python train.py --model="self-supervised image encoder" --crop_scale_min=0.3 --depths=[2, 2, 6, 2] --projector_hidden=512 --init="trunc_normal_002" --muon_scale="original" --lr=0.023 --momentum=0.95 --orthogonalizer="polar_express" --batch_size=512 --lr_schedule="cosine" --final_lr_fraction=0
Rows from block 6, named by matrix and row number. Rows with one number belong to one channel. Each number is 500 + 50 x the weight over its row's rms, rounded and kept within 0 to 999. All counts start at 0. Numbers have three digits each. After the name is the row's rms in percent of the matrix's.
# sq0: squeeze pointwise conv (model.blocks.6.sq.0.weight, 96x384x1x1), inputs 128-255
# e30: expand 3x3 conv (model.blocks.6.e3.0.weight, 192x96x3x3, transposed), outputs 15-29, a 3x3 kernel for each
sq0.3 081:454425541519525521542537469522486491457502556520539522519577457442483458521449433545447501429480466474465471373511480560502419481500521421524431564476480506428475517510533531454442441513539442558467567495466493487460529384502424468540410539483435521489478552466459476450547461416497536405514476615559498485563517583416501440536477434503349555569606614463496533505463563461554491511474
sq0.4 099:557534452544568463511504465619528514525518455487457440479556535461525517503533583478536502412597591551587546446488480500444495501484484546447568513503558522579462470558474565539578507538535453408640394466546528552474491487587506602522456597518584464435453617496520449464513530513440474538569482530506502541499547445427376482562463547554466442532501556617397690547533513418409525544475
sq0.5 092:495478547513436404611473563497445524508546433493487430437509577471455451553455569505450519471519504517497519514508527445506470530483560520481420479506493489535521435537522488505527525516465483513498505505483458479493508586482445469410464501495503494585482500545552462470557512464516536521526470467469499480544533443347474512498535458561469603457527634380407425462530455500412443574499
sq0.6 097:503530556526540534435454466490498518462519431483530492505423475544528513456512444460497435482455517466531558502526506464515564512523500514604537553504507503509481569554537437414474383494573468512505549469544539473521517492466533472515581571556429563466489507466561395530542525604516543505540505578469557512555444549550470429520599399521520427434501514524500522538506502441582452454448
sq0.7 105:476463490466426506449515472575499521445530438474508542431472486446459447529501562423497521485421514518541602450449455530558412516507540504552535451541499428528553526505515505550529455487472482512383468454488410446598506530468424323589459515531539449477574576514449447397516554498504496543541646555535593564469470591538522517460383532426460555470416531566433574523354539515514526492455
sq0.8 095:495489538355454492484491516460488500503464548549577510478463540488517554516488517540455418424555433514496457550465476463512516518518520527472493459519497553494518460514487516553466450512402461611438457562480448455539450489637394477420502505437528549534544414496475496486599538487466533548590547494462514522518435554466391515533524494589449566564435418396534495506465562469489476443578
sq0.9 110:471510463517509550395491470461493531483469353500515441470577474494530572508515548558499478498426466534509493519455486542495503509483509517499503470435497474515442468554532453549420506522530507546582517515533517420521533556403539503499520473538414509497449438442472488385385509450504552483471488450534602525538488524568445464536509496527397454468410516528489441494490514444483506462384
sq0.10 099:528514502486563517447521462425483523583496386453441433517532478505527504477504479555502549548446479468496467510516494500501596501486506412506508522540535557445524515427531451492484525475487528435536571511479446505536447515371451440487430450567490483580490588381488506559545553463505628458461504625481534527605441510519550475470473436497394599476506420486556502518451462464477558500471
sq0.11 093:471471568511470483539491520575491482526485613548454525566446533493486530481449524407452504409533502534494563583516504469524498480508561477520500477448487497465488441509508561492462438512525528450559447504474495516429459528426517495485511564505461537517465503358512473521477463453575612580493455557492465484655458530561602481565587617583459633469550569538541512598437503548541447500591
sq0.12 099:511470493469501549417522480507520413559462515509535506518511512445458442463473443541486505495524479535474447487518444555518441493524466572550466481532478507468552495496489555414483574524485550483488461465495532413493474499455506497463464544428525420414420490548428536416393348519467558446506492536576553508533572482531459485474529540463419533502557426506578526509502493512594522535445
sq0.13 102:491482504489551503452505501476530476514539529527519504449402480515475469527498463426500514503415543558581454500492462494497483496501526553521513509493522471535531512584532481428485480546549544543534530533489552521398612517367546485397515589522487469538535532488417500512505441560520406389446482321635399421523489506520562510483488512462476540436474349474502613569499531508453595524548
sq0.14 097:506507514457467489475496476471475511509515464486498506502424526491437467508465403479462521568459569521534494496494481483517473503498516509531465524464503450503559516496493513394499467517472467572477565527625488545524603534517487521659483466477447520496523523533526571552506580499568486539479538581427575553423527499572551450532530418525553459534532576481524523397520627481655406555487
sq0.15 099:492502548419483518412529487491496453466476498550418520470452524485502498555515511546460555485492477451472454480558491492497536486532563499471449444487469483442452466541512537470479519536342493535565463484486489503495440532538567658492504491386465456504515453373544522406434540489602597517435523478569563511549528525474471483459518519472468632561614494418568429550541447531451447531621
sq0.16 094:529492481568582413483549472435475500570494634478558552547553446543525473503476425447496536555355503471513553505448550542501600424536529541450516505443505507534537512525530410472508455499584525525608560510577517465488456460476500599518537433451561442549560577501459465553467457534487547533487444511515544494652469462503515472457482505593395563438466649495521465569488515501476574446579
sq0.17 096:467560449555526474520470469544496477493556612522544575480584546509494498489551439557535468507509569525544518473514453471484559467469457490540473481478545497484471472544493455501497464526421523536543532481497528460498438538409503422416510545467405508523517553459500516546465465559482478581553563471587509641464603479428402481545470467581546553513538512505376727611388473521463426452527
sq0.18 095:506447546488452460481464497543481502456479499539477451399527421468528485507436548528429430410461456495417484602533449445458582502465513527482501423514483516555425419500531514484489344514433529452591562426568456423520468488494479435484456466493511366437489528403546418487522546540469422465573606549451561500642463525541610446394476456535454579451457421451573572526497447478545520484518
sq0.19 097:483500512446527488583512542612432482498513490467484512424407496515447466570533527485507526524502529537601528458492550517482536486446485473531548494516503452465455468602512447506480508492478505425547513530428602474502591509453562485422494527481470577518440478461505549398457499569501524465581520532558601541403503563494459463501616592442537548535464421457514402521445399556480425448474
sq0.20 104:491562451527416468501552629433509532506501518445511557503468551577501474472489463398474440474515529489584395480434546445483574521482504490439488464452518472524448520525490479457519499532576467452538550496417665560528511509463411450528548572521426519585466461415453435509471520520577613454439584535541441412520470472538552550491482478401498571458519439451605470491552441504488466612548
sq0.21 101:466485467569471539580436416600487471500515447570461511522569555550504500525504454493501477446504533540544523534553518421520586436526485489484493566572489488470347467572471510506447443527493577505548452459326509523649487473507518578467551488559552534482471424417419485477534469507528450473490599418529572430650523488476512605479432537548480601517479650495566490456561482405583525551456
sq0.22 094:503458454535492490522490509631512500475483569440533504581439551493462451497486564378469502570618521467530534411517473467553487511533492491611491544566486433534540510461595521545540609526461488508513428514596471490441476553452443487440421493502420490511400457432507517485497532477598505510554520487389483489533469444534533450407415476557412554443458472573488448526476392496474604482565
sq0.23 098:525483485534573614490497549482491560518449478508454513525586499537576567449439486522503434443452456438416486504474579502438548536489516508481463518446510543512480509511446526614437456482515531490501551492551450502474459557459493508497486505450600432559479498416495513492442391498515584579478567592469410351599531554543609526581532471477491498485504600526451454512466465529419566451465
sq0.24 105:501479498516538527516486497419498478446451477524491467533498516520483539501474479573484499465485470484488428541523518472509473506508520494367477542549496510518504492493478520532475506487584526452446422530552453573525501534465446408453471439545596424554426525493590513433461538513485465503433547383474560565571426500588506454418390510434518564479436475495412418527501396623563473530511
sq0.25 088:482461597473488531552475482485516454543437561508518518418468448445454477470413510448444447422537468486498505584516493490489473522483531523512523423519462480548465391498512450467483379514481564500481575479558490547440364442477554443539466490546580475504486629512511566555519477435457435516557509526483549490558547458470515449522535435605427489496566605515538449533444481471469612529496
sq0.26 105:522506582457364432468517485432502508439506481511553452509529499521528558469492382503496489531452521451496522526515491425507502529494502518522487529498511548419549561509513509458380518513426454497537532491577504515481608452348533428527523423556535463414464508508546438427489402481475475486540465411548473500437457610571422527650526566473512529463449435474466471512530482535434551502470
sq0.27 099:518492522444476581477493464506521488551503489487575522459483424563481517514530516496544426456534501520490452512541583503497424531455427511529566519451528473431517516471519517500434468469437421530462498485496509515437544467498430429456510476458456459410595448465450487436507633629488529520429422591546592465475474551508583667524488492487507479498259374538603468475517517515427478463554
sq0.28 090:477474517415493531402533455530529435579517545484564433493492473491496518402490545579464443509599492481486574496453487481473399472465451479406526492525505481502481469529504566456455441476515477527506399523528504598464376443529490469545533481521433525556424425415496550580539483493567536520548539523516627564621515418453387485462484533629547548449491520501405505535558465473491506533529
sq0.29 096:518488554520611443573529545444413476468531504493513556493556490406460511532491508489489513433531508563511500471453475520545527490537454507440501424488483494467502446537536564507499486532553421508598521559484439530427464518521430502531442395519519474517525560472538501443425573432588523516408431473469532477591557600506510536540427389488432600534556548489605464430540523462460354523445
sq0.30 097:495484524535468417466516520477483457518488424443530526534377499487453433467500520460471518511431482414487523420444516492512504405480517560458444506508474436522560556518506341438519503495505465529530565419506529478514525555603500440554496464443518559589553410478577447462472534576501486445489374485461576476485508535382504474486513523563470446570492622505590510422410435428614472561435
sq0.31 099:495514508521478578440495511506534549510486509486501467502479494492524545505484523524464508499535490462483491501502492474482550500495512456471481492472507503485611496471448398471505469482480537537483491438575541456508496544380481506547446431542473466376525417546522529493481451498517486457565335297468437455454533510559465479477442372527557446522376497415522585484538475406629588501493
sq0.32 100:486538476544466381510534551463516485458500468442515545501527473521500474487495579479434483506525487456486535455405497491451535410465489561536543481329480467512522517513451449499552582451481366512479538520551562530430459500482497438400456532483525525438608449430584487536450409494552494403592376382448554460574547565596472575573505480576440545473474547436491557529565510478557472430572
sq0.33 098:497495516477533435530531565514474448554480492485509481562476522458453449462447378539525500438446483499482458546497457553521548473516486557424447496460485459487522470510457512529518508524499538429468480515524478573430516543532474498358469629539457623510517502529472526504430465527533468514473537363543466527609451444440413565565573556521550495588512570528451446500532545495490449475460
sq0.34 100:454501452536482511445491506543506490604457422540578449467558504502481470482467599565480448517443465489455501557500439498517508491504456493367498523551474499418447528465470512560432502501572540511431529513567521544473589418438536453514435469494489429506535549457582466483379444459528504532497482484493454573609459505560587459605384408532397547446479575559557494493488537538516401555482
sq0.35 096:532486519385402560487545473506468515486479656536538472492447473462512575515482443538499486484473504498512461545497464512511443501508444494492421480524472530448567494545491464466488544498462571589416563584475510398477469616468484534423537473497467489516454493415573529712492506479513526579509521490516517536466490489592515510575365463536492522518472616586453587432436507446586498500462
sq0.36 111:511483527441460474526485481474482489487487569477453548497407482429485502563473536423490487556481496394495532504530463458535390484483463530452498503485476481457573545490533528474473545482473443459516545494473510586600468460450551456456511599490556542499541509500581489386420540445509569542463488550528393398550538441496421514496479565431475564550472612434561491528495551522514398405459
sq0.37 101:520485512573523534513483551486489496513483383482535422431539463521512524532518462508485530495532451520481488491530536513456499479484493487538488490547523519462510502500522583586467486479549444625472442476484539521404584537529481517516441571508523512511454536491582500541472492529516482503566408561494538543568471622478392517523497530529424683515544492478448455483499451565570511525482
sq0.38 100:448496609527509503516535535463492484512445480535578489461478452467433433597494460510499458513431515464523433474598503460534446471509539485489467505545491430471494535496545455550447532518527543477410546464442578506494435493505465561388517520462498603475471478502441548511417456496477437506550427571525502490624530450527430590621656610510357536460506454581461528516520459463530505437527
sq0.39 099:450508497332539458471501499510485466515487532535538500517472508495463503463471507502459463565439500538515527474488515511479412499496449482495492503557490472420553517488435492544421515485419490510478498476562492474487445547578567471349463514586509500444504481422506495502468567509587499542470529451504489499655562561493398495511549563558372541482476579501519508501449407550439361492473
sq0.40 096:496538491471535471549525483577539538524522569496506521532542476486531542457561529445523489525513516439496550421499516534509487538476478478479580522529560541458497488467479515602506465484385419499403520507519535448583516518521431460646532465531468507541523476457520430606410367464485474533564584483451518527463382581549453478485446443531448568583449428493469539438617562531457518489458
sq0.41 096:480475520481525526467507468522446542549467457534568483498505530496487470512480487546465520495500471505501490457494463503543524490502477475539513482513463457486530462484522571555442513524522504484464480540495508465531494443517493457531516546528615457409533451479497548508624518526535378517507396547514513387650462521523630493438553499538343578553455626479503484528583534490448524557650
sq0.42 091:430492535539539468394498392504531507513428436543487484483471484537517465512502471447456533448523467469470443533504513511517518544514544397459467478457461497581515458540470373482561526505537492524566525501577468407502466569444487513387469568456595612472532535489553483586468482592546483491568403733509565495527517465441599321477586537526489507526504506459443551560420466537593473498441
sq0.43 109:525510530527449431489524483493481550512502451527492452493465462537494432511486489463496502503509473480445560508482468501465523477484501524521504526496497469434474542504536533520399534511415467510467564537616484507519441479550495420480525466523541529536527448450514476564571452484537493536545544547450555523586488309451639472432390492460501614585463617425482509510444498496484557418561
sq0.44 093:497461458500552509553481532476544496494438474425559427517584482508512503391481452510472533551401460580507507473452517521440384543458495528545437522476472528517551484488466548508451545473597509473498523511576434557540449516492498583491510450416476432544507481514522531551463504551535543482574397647462602493628517519476519433438447489531416517477549498369466551471471513456425484419472
sq0.45 103:530479538488580542465511431368492538536484512481526505512448485566527474457488462517487497469455483526475376473475483527500560518494489492434487520492466492464480519482474509480428394494464555450509429447440431530467585511398421461481534445578517492605493507393470478441500570553552594487431565623506671580488454481463499557443477493435527528526519323476487480461440529521425413522473
sq0.46 104:463468484451442500471511480521527458535498517510499600530528530481487497580477420516510518454511516607503478514504544483466431488514558435516466510440487495552464514467492492455491499474509566621486420517591481549408533559489480608632544541571483651451500514492458547540482396639532466520504518297497650518469427594517652569504522524535443567630538539575398457447532525486501490617410
sq0.47 117:490503499517529508467474542521488478521516480482452512497500513491492478487496546505478507469564512436511498483493478489499563491495504514464479520511503477522526500499504404558540520508454493475481420408517508576477493462561494516389545405411483515610465523485534467575497509494449488627461229402484542525523478565471590605535504492523459557549493492394498471521552429572548533565458
sq0.48 102:489506526490543522469492498503491494509495520499522492554523485488491529481478448485492509550454503481528495485491490533473555490504459563482476489527504522488529489526550522484471488520530457523529545534557512537486527526495501479373487546497583510527445538445531445523473627578545476416501416479510548567287550586630591557484466516497600477582473458537662629490471455480456605463530
sq0.49 096:524475594479484514540520528509496553479489461549518445532379555536483489536441441487486511536394493501423523642569529492539555563538541499519503486609505493574536520506554515449461558541450610480541522501479436590522543504498578479599549413571548474478492476481503447460451595525523403424440520614462587532463488563517501570602537482424657470449457465526495417460483503545554561489455
sq0.50 092:499527473419511487461486528480513563533550554499486547482457518507551484447518547469545498489510532510570480498504481448547554520501485458530527475515536529482476501536533588545499536475411494524489539459503572478533456561448544423341473455610552444435418539478476553567463494567430390552469308536528499478474480447475482506433522496537542495334521396424503586575464500430518622537439
sq0.51 117:497541522515482484482474527434439529565511515493494416466464478546544511548497567380510530513421504441498442459436470488478577482476541503519495488604491511525542517478529453551517427487366564604556447481473569350483543489349548523492511521475543566468534415488563567411487622543549504462458507411466514512497459356397514417384501505471485532514479338493506441451490495498502463406505
sq0.52 117:487472544507522460561536500538471498433517480516494495460493474496533525485472506459471559483484513497500501470516513543500493514486501484482486483496491501495497498507397565538507551510537452409526501484574500499526499519388510392548447546507428622512439493516570397413440478499524524548535676445480482481529555493438489488490451513596528562508435494416491516535487538534556481559436
sq0.53 105:495513517479537545592507541551424472586499509496536508414566502477504525612478498604477516431582554470548443443474527517551364512503449447493480482594477498446454484494600513619538508513545515526368430553522493500462553519485527409512612501485623480518515438428563464568426471576451467546487556464451573595463464520454462454517486491500415583452509514586383519487515463530463476465445
e30.3 074:525565450463455377505528458504540557523544554432567511421462431349527493422497528533487417452410529453469445493486456473534494474525507537478497520419560533527524439359420379396394461451497510568493490435499509446496502457451476405448475478543447396380413432417411459433552494520489457499596555570484556493491521457442478549520592466502516405502542513491463450413569496477506462487531520476463524533406482
e30.4 096:554419393504462462443498459507458341465464382542565452483436484409467466493444489581608567535535508481520541514495529485403511524467498523580562468576484475440471566570498482518512483393430538506365622552335462552483429453445492584454434481450477462464464491494519471499496489530521465534527458485460451470444478463492510502509451398550521448529572487497486494531455435508499454564590503517596495402433465
e30.5 085:496460384528537507505485497524488508488578490444439434543458505540487493497580531525533508528464530572522540550557532557551464609515520495439431511455428518473458431476470426487474533550457490509463410469465563476559447439467488523525431442501454464455528568531458369367522514487451465529443390421440364465539494521602499582539551528501586546583533513435576483476429517458597521511496494470491438414416471
e30.6 086:517518435502606508527636497532462415494462467478520477499475467564536539494539437496490472519572557456453466546528549491516553564481555532526500533510411507449508507486468506598536438436375516464448484519349488490488470591523502550462466475475524533485499471452508490496568512568549531561533520554496561531541505520532516580449495479468420399427535489526516575575490518522543481488514485487580487433508511
e30.7 095:544551524552464499546474418488518517501589535461564481531502485535444488451457454595531554600534595527550565466498484555565574517525487593512541459416489486567506475445465480505470553536455539454552543462542546462476469525514449552497478547522548525548516512543480521529522562546450503507470503517582463419606569576508567555480457480528518525513522472554553566655512522574572472539567601529466533538472451
e30.8 084:477494499532543550508410493463499539461437562564508531527448346499408468431481463530458536382403474499502521508516576453509470492428518483460434444457431486496480487445494489441417506498452438452509525448490524453511449363399503435478447481470453507457437535490425493435461480475450505553474521511480423481496466521609467580537522529418505450449503484422496534473436467525566494525477547444479493511495545
e30.9 121:457469507530527527527506513525546481534543541484558549513465515575435510459357426477501506473516518525490463514466486487509544457483525494504552501514531478503432517547499500529505534517532459550546509554443450585567513475657452400416478555569501515538409466452454518477573528547476502524502533505531599540510598544634530545553562514441507511472573491494419501519498515577475470488531503562570503523443443
e30.10 110:485501499426538423426429476495524490522541495438514519519547518594520583551584568583588546428549451439518442525558485463547502512530524540591551500505475523483460491566554521512568501444432593465494581515496477506475597478589598494482514535538432483515508450493472461451498413451433438438467464474519448571500516545496543531498489520429489566445532676532480558549532566505514496538530584612524549494542507
e30.11 095:468508474491566533552466513502522516454502463517495515464496495541579484536543487572583591465339470544479512554513556501408468507493536541504466446496438453444518519458445540508495499534465456517453446495416466440478554493501555509515475482573458449485556503568492538497509496505569489508513462474523426457599496555488417491423458433509517509543520487480585445431513499482511568508481467379525466517502652
e30.12 095:510504481586496479542509425521439450586524577446464451493524547491466495372422448516478582512503510513529585548564537510494515521523524444485455548477498476448517522429514508533479533532498441460581491467505388591542441461532490364515415529482591548542569582449601577529492514559548573564577575587597528571516463493459484518468489592506532515613502538528549541552572546563573523392519502547594547461516399
e30.13 104:575482389492464390535584552548489441553477451556512487472455497486520483556486494547515525542524507491529519451458416481368402523517487520520517551578587520492564510523481519525552528509570484497477599620403412450419506532510518584493472493490488488483493512513524529555460443438465432470453448474500500480511530461519465409462419411528463475558584491439470449465439436481499497647673555481578527378410455
e30.14 092:499540527570528567497422485530505440489590478425555479498476423462418388470427387563505438639516557599600555585505529492420567503461517548549530474534488455566523506463466516501490523557553607533507551557485523531445535553440506529533468504510540490486453428451432414455561539527529549556555537518517535492528541558506628616557592534516574545516520534601574559560522544546526519439494427508499435501519456
e30.15 096:521458489407455531484511558514574557508569479534541509437513408467480479481541497485451482426407415460496418466429478393405497509495450455395417510496448522516494491543610523547536482528535534480495466548450491536463596491503523432492431417518465491528507592548472509516465447467480462490449479472520565511440525510494586574478489511516577570528558544511539512498515437503470485545539528547553522501511497
e30.16 082:451477490448514545453499616470529515505559474484533540385450420449430394462506481548573507450449483381466494519480439459456498521460419544485489464531532566567508454498480519459496397431498514455478450456492496484461569518514526489496491510581476417512468540537506494468604555547577579541571548591439487481455571446440446454528461516573524535579523573550520451520508463536586533572562446523638525447452478
e30.17 102:537494415488507503448518491530529412507515422507585466479427489450434453500412453542539478477488449451473474582533537588527551552537527536515515563596547588594504519515499493551502478480471462518492530531345421505461564533547588636521533546538508454454485451437538496489520488498510516516537542516500464494552521525518506529493448402538524444532575452468469492481436435524492449599650573475562471363406431
e30.18 101:489461520509472481500487478456445530546509484524413536461505452521572482475588475540561520439414463531547518476521495432520416474419488542549530570544535565572556463259458517523474517562568481542503427517493524449462582428499566521492425496597445538513529533482451594513474544477473461428504495457519457571629420572538425541504448479455499484502480546455549427420565479458499525582425560521482481556482533
e30.19 095:564429392511456446537493519547496415523511387545589482607598650618598632671542621477506500425462460464452480532504489529481547538531422415523582482581469437552534492512505497515559454472504482447364597589328472476375532544540571575516559499507520500469512496500526509485516492529546527570565511522516512457532507497527470525544547416526582482445551458453502464479483404438450438541579558470571528352393455
e30.20 092:425453445527524536511431422539431406373431375493568546465474577520524531565484535472457458526478441508397480497553522570595594571577568442490526459568496504542486495582508469527551408440506474477490567632534528550483544495482537588446499442525484405471484430531507510480441411434458415416436395422479475506505526553445492541498440422574507419563548411434444384501445420515406473503553534515582570469495528
e30.21 100:512476486449436482547520538449476512498512491501495451489491514488548613589550549474483450485452555472486487533536534547440497521477496518380518534477493483566514478491468423391447480447528527466456445509490482410396533484534512424472502453504479519482433442471398470420524413485478447485527451484454482492432444463467496462480542478536515472478520514549525447523512521492569539522524553448441500584469500
e30.22 086:468560592502593521444495415450601561492562439524597529372488503468554475483497485453457427443408500403381371529529404486527522525524491572434435442525539494494483531564532478415517362460494611516497525472509381430508437480513383473512502542551469386423457492500488533531559476565509503518547547547456412426433483420464530494543539513584587507405488496513480514540527513477506495531520451515493483526584455
e30.23 106:470437543446540498447440527464388455509418462506533544451471377455380529453494464635652619445543440571666616501480470428580446494455485504513535505497477538555631561478569468482536526583527554476518453398530520499534522495484523471526493469480474515481488474514416452437596589597518470495573568573528562506545487497519378474537454544501459421499514550517461540545489421469577472449322538513401508391489437
e30.24 111:559555468541439474487495443479446491559537508565479502542479456417519473450489523548534555607567589642454586579536542540555512600525579480437453458443444439492461395485429504469452549645586453473445453414463556525446480408519538475451561521449510481458473458520567564489462533500478513505486502516464432447526523500442366495488482514504466509500450523538446529543415466569438500574457568452468520507507513
e30.25 091:553555500566517443531524501494450490507504466515520446493561413490519436456502511582564600457352502579532601538504490531521456494473463568498484517452487547467518440391417522562374591653511436505506485534583507535606494420407598543458351503454455550499518578533489581494549590566525522508560519468479475556610483613569450516475463466494493445566508464516630485469550480518494433518503478423538448534419446
e30.26 108:572491439514565504477507508527401487518507492548615525450487461466466473464492504518534617414506476467525527544475523541579645546483606412510421491578440453586563541396507484558493455427446528447467450584430487484421492436498466442491457504462517576526512528553495522532570584530535528500536550504550548577540480524519459603503501426521530422506559448499506499511408500493542508496405536536559549481594475
e30.27 109:452555497489518524577489491525434410477420438490511529477504514441469550528440471550530497626609511595537588439473421400548453420471448451469443494467482462516467466559570510568440460472436481456500519499459575466512457510557466452596507367462522442502528408495547420584578542563515482514534556562459545429558610449501544441521441476540498443489516506498396480545417511502473561517385548502492534478625421
e30.28 086:497508453417554555493525560468414549482485513508539437469518417474448447407500478611575592496389469503572495457454458492527520525533516495514497479476475542491493498471560494527482539569519429481461468549483459525530552492476502452450365480466467502509518531510514554508450470517430436486493495495533492576541369515539400571541450497497512509527543507423525436459550472619627569482462512470514497550461501
e30.29 092:371393520494557479618466431509462503485555537472507491532473512554491514520526487517556533435486420497479472505522508484533408523441469525455536456472558500540555465512492439483481403500396517543521469518504605538509593571514411402496507455571526476459505549525479434464472477449474533511459445477506449525541566603540491533474483468457543506470491502556628574499449492437518456544467575483472457480445394
e30.30 085:506572528522576572470504516426449456505556466457506479524548608610531517603602525567549505598552567467506522460446379433421507517513441505532499468519536527520438511567609540530566509566507521490500487522515447542495445470423452547384504481423534475474543607556521543442543550496517535483502540506546524502484514442421484446402463511428510500465498430489519519563457497560513540489489412531549530445483501
e30.31 103:456432481490475498484506524477505480457488420457478431451554458576502509491635509523532513505555514496531475559569544497574474520519529576554545499424485482485505490450522424487553475556487490493542379420520530572531540474514564526534555517489508582532494480458494540467397426375475501442424432388510561572516437495482526621434504546472500498422505566561529597550467598574560439485398469554504515544492507
e30.32 106:452556487526599531501501471473497531481635516467420479464545520563589426529595518529524536471478483480471494531522467461460499471427519479445510591457605512517507512473452518452468468505412488534439510515488442506495494459553553465466476435474562480567554514519581545579316351311378420386416448365579531598591529585538527545407453534427421517523478463463439460523509501461433539551491439519509482584521500
e30.33 098:502419498515486547514571515521444516540502603488450464509462454579512490508545465539557522495459474551499515531542500492434439609558534522576491493536399557443487502575490448529486457406412447512456506484386481512545473468467555433495507545505549505501550642526555510481473515492480536525474461475582451472430434336548425460462454496486522495497431469523504521500557462469522484451479403467569474443426513
e30.34 100:525573431423468416465518475504478452579519503506469505610469435492512450464487489457489523438523520449390460551507509535479462522449575558438411549503512501540521429357369469365372566626532520521529524449560476491471432327479533425389496549437605656571508573577618654552521512499463484455523550507451473476491486571489474601544519519538518523571516490535459570515413553592543531607468567500452523447400424
e30.35 100:475539478466595561429442533530503548489503493452474488502428378504350389457422487544575599523572563460533531504466550487521590442454498532545567597483617585534510536462497602489477648561586423462527398450511471396519456420468453479512421565586492514495433562505448582522492521498489519474483531507489513493497519508469402460496509457478476524522532455475427528455394524380372488473466529530433563575537508
e30.36 123:509492478493560521508459486475568472455540407457557446492496459541605485553560494539545536521495562561489544542521614571514539532495567482435517522492552464504487592554564587552562504490507575480518566487500478368439403491367405494432439439465489509524503556521408571510553530568549526536543551529543376401544477529557640595492452513507480532533533545481511481532475511483436538446482508511506513532533442
e30.37 100:582513473588497485487495535492533475451525391502454494435443522425434442479435489513504528557509560580578601405374455363320413373353489490537529440455497458516481478504452495508461486443448486589467550551371488470314498490534466588560532496606638540534584487541599549572513566577549590590610557513503434533492530553512403511525474470545500536600447408552534548578495506499464544467474521426466481399501452
e30.38 089:499466393512550407430487563523533542506530471432519551471608560508611522522524560487478545490405522468569463465498384477488542408490486467469435472488444494502521550543509532610512561475524581570496540565504531479514467432443433476462446460531417425457440448453464434461520455469485445479528499518514527490488485414449530461453458394515521394572609471486562434407570529426536483506494438478410477499473573
e30.39 103:548419492506497546571547574498512533507458488462548550472493453421405476405428486504425444510497512426395396483482501452410534523542556506591474546576465577508482568499581447414466483482553535516532500504440530502419476513497446441512497528526598564544546554530562572568480472465509605533477482492541567549476549423580628575438498481532493570564467545595466529542471512510437526484549521500496494437477427
e30.40 090:434468481458559532469501435542474462497468470516573532531524485549555594536499589394415468469497439473468461487517537535581589523451501436522478486565499462485421659676623469497490406353403549560458521531395611474508489456447472513450437405428486490472497475505530499514419440472409453473419480477481473538495502533452540604499455436554512397467484357477508532566402532562565557482472519465444436496515483
e30.41 088:578528468492509548610570522509481479547490462544563488471510490476493514469502522491523462550516540481498444517458420473511523479464444472417472448438524519474434514438516440415421465454541514515510433498490437454485579562511564503480520538564508467467451472404473461473572436465470420464528501529448481506409365413438507544521484518472487456525519538547546533500573541457482498523592592512578613483479491
e30.42 086:442518438494523407381479458490477466532533514562558561443505510527555476516567531600582626477395551590663635503509454496448541509498443519532507461532461405411387443487408527563504584581576528513436526458429560541565468477432533548497448513474475469483514510544467469455532532523520502500550488482470473470549480453486451392506517476465497501510521534561500505527504446529553508545547390489489441508394604
e30.43 112:552519494497489476593527542502489439463545446497467497521573542574518527544522507403428476455500418467495421467547538532561551468564472465509459481525518464519502549496555488525543441483428536497506478555520516489463517472483482585475622583491476570501556515514521535554472525511510528575556579555517419561579427536527538540573524465485511476558514529489520446538519524472512580494460514533456501491514514
e30.44 094:503430480595463552484370447434476458466564495484442464461530541474475535477471455469499478433549446488480443490539582545638530482462544424523481512467478632540520519451492520514462492535475531515443540482451493497521477526566425542493511557487523566494479461440510506525538521500500471501502460469549479585531461468569368500528487462432483443477409450428429431494501444472561480514478483566503470429482425
e30.45 115:468531542515473429557484564532508490467522482501420464460554489448483575479498505565620585503703413606581578433480442454551491493438494496518451554610551459470460463443474533455452497566505457469568481464527452494414472437465481487394518477479445498486491518589519521558488521498513503535514448488483597537504554574473413489529531492473429512506410525522538545461454492538534508509423541611461517558511469
e30.46 095:459468547540505510582437478587546522519541533482576520522526477561487485485452462546443469617518552529539517571554526547530628562504525514477498467424485550499503566541516437447455442444412442504589505571542493516466499510504493418497549455474546474468566516517487412481562453517492483563542482541482563491503557519481516515493543507476523546465412514507433535523479513510475488476547480516493578532587625
e30.47 129:471474418493550481524560518464447469501495508506525515459450443494416424512484538493480495486502535485540562457356468518521548426449462528432469526467497464483458454412423514454455539510503483518533468508493532497520469443468499459531500498525397389341412409389459448419505508471464495449463511540509437439558500505489387467530521443491464459527456441442524538496501478463490528454492518532538578548515557
e30.48 112:511503461535495520546577511467501497525495485502559506385408418401430430427413443553489428645628624574572597593590521559489554530527577526529545514477471561535483485477487534532517552563549448527541403458506448494509543519528613503509591526493548560503493523503482503487507502470514527552510478529477485456590521522499468482558492460560491476533534474506461503491499532510486480635655527502587535395410485
e30.49 096:563525525493467522436490511517490470434463491445414437585559436541495442516441441536475411535454533483476440509485528413388500454417421554496562473492508452523566511441457509504470527559551585403438492458500550505460469568494509515575489507499371418407264309387314342337591499524507503574522465536444577487480541446441444466437502501538463537529477500516533452501526504521495501509546478463474519550427539
e30.50 086:507465443518508442464460400577482417537461429525578528466435493494506569595476545547537509524498431548517466591556592604579603551568510473465505556550496516495556475531522431547539459455476445539427597683423484530518505428418515610504499464507521544556528541588526503546503498491502476479533503501566516557588513520596498548460425403493566421506646467466525498515462488530522529586523542481583498386476466
e30.51 120:467536448479496499497518482537497514557448517494513542498577560649562586595619579541572513451586441466526456571558521470538463517560521499468506454545555526491510640612605559515534417461463522524523495456419543516497504513567543511531557488438492536485516574496506480484532511484535533522524487512507482581492527486473488449553574511533545488512489519530509522486520504476499496519522557443493473549572501
e30.52 118:491471506464513531530470465499486479477538458499498545474464525431474529462516513485410505509398507544475520402532429468446448520499513464452488500509512503404473380342375502500465556623570464467452513477469568565520483488502506487504504476453443471517393401427509480465221323260277393323216315248555574595427500565407419492494521491463510521546541521504490492475466536498482445441412445446490501440472496
e30.53 105:497563510492480414435518560546509512519545511538551513532515504515567520543497585570526418476471510498531479486432485460604534491469539415424544482421574472498507483451523431513481477469472442476514456534484476409453575514537499466580530474587456411396486429448424383429574523571513508583552502546504519518535503528487512551457486470434537428403461450395426389434501472457503443520491475562511522598533617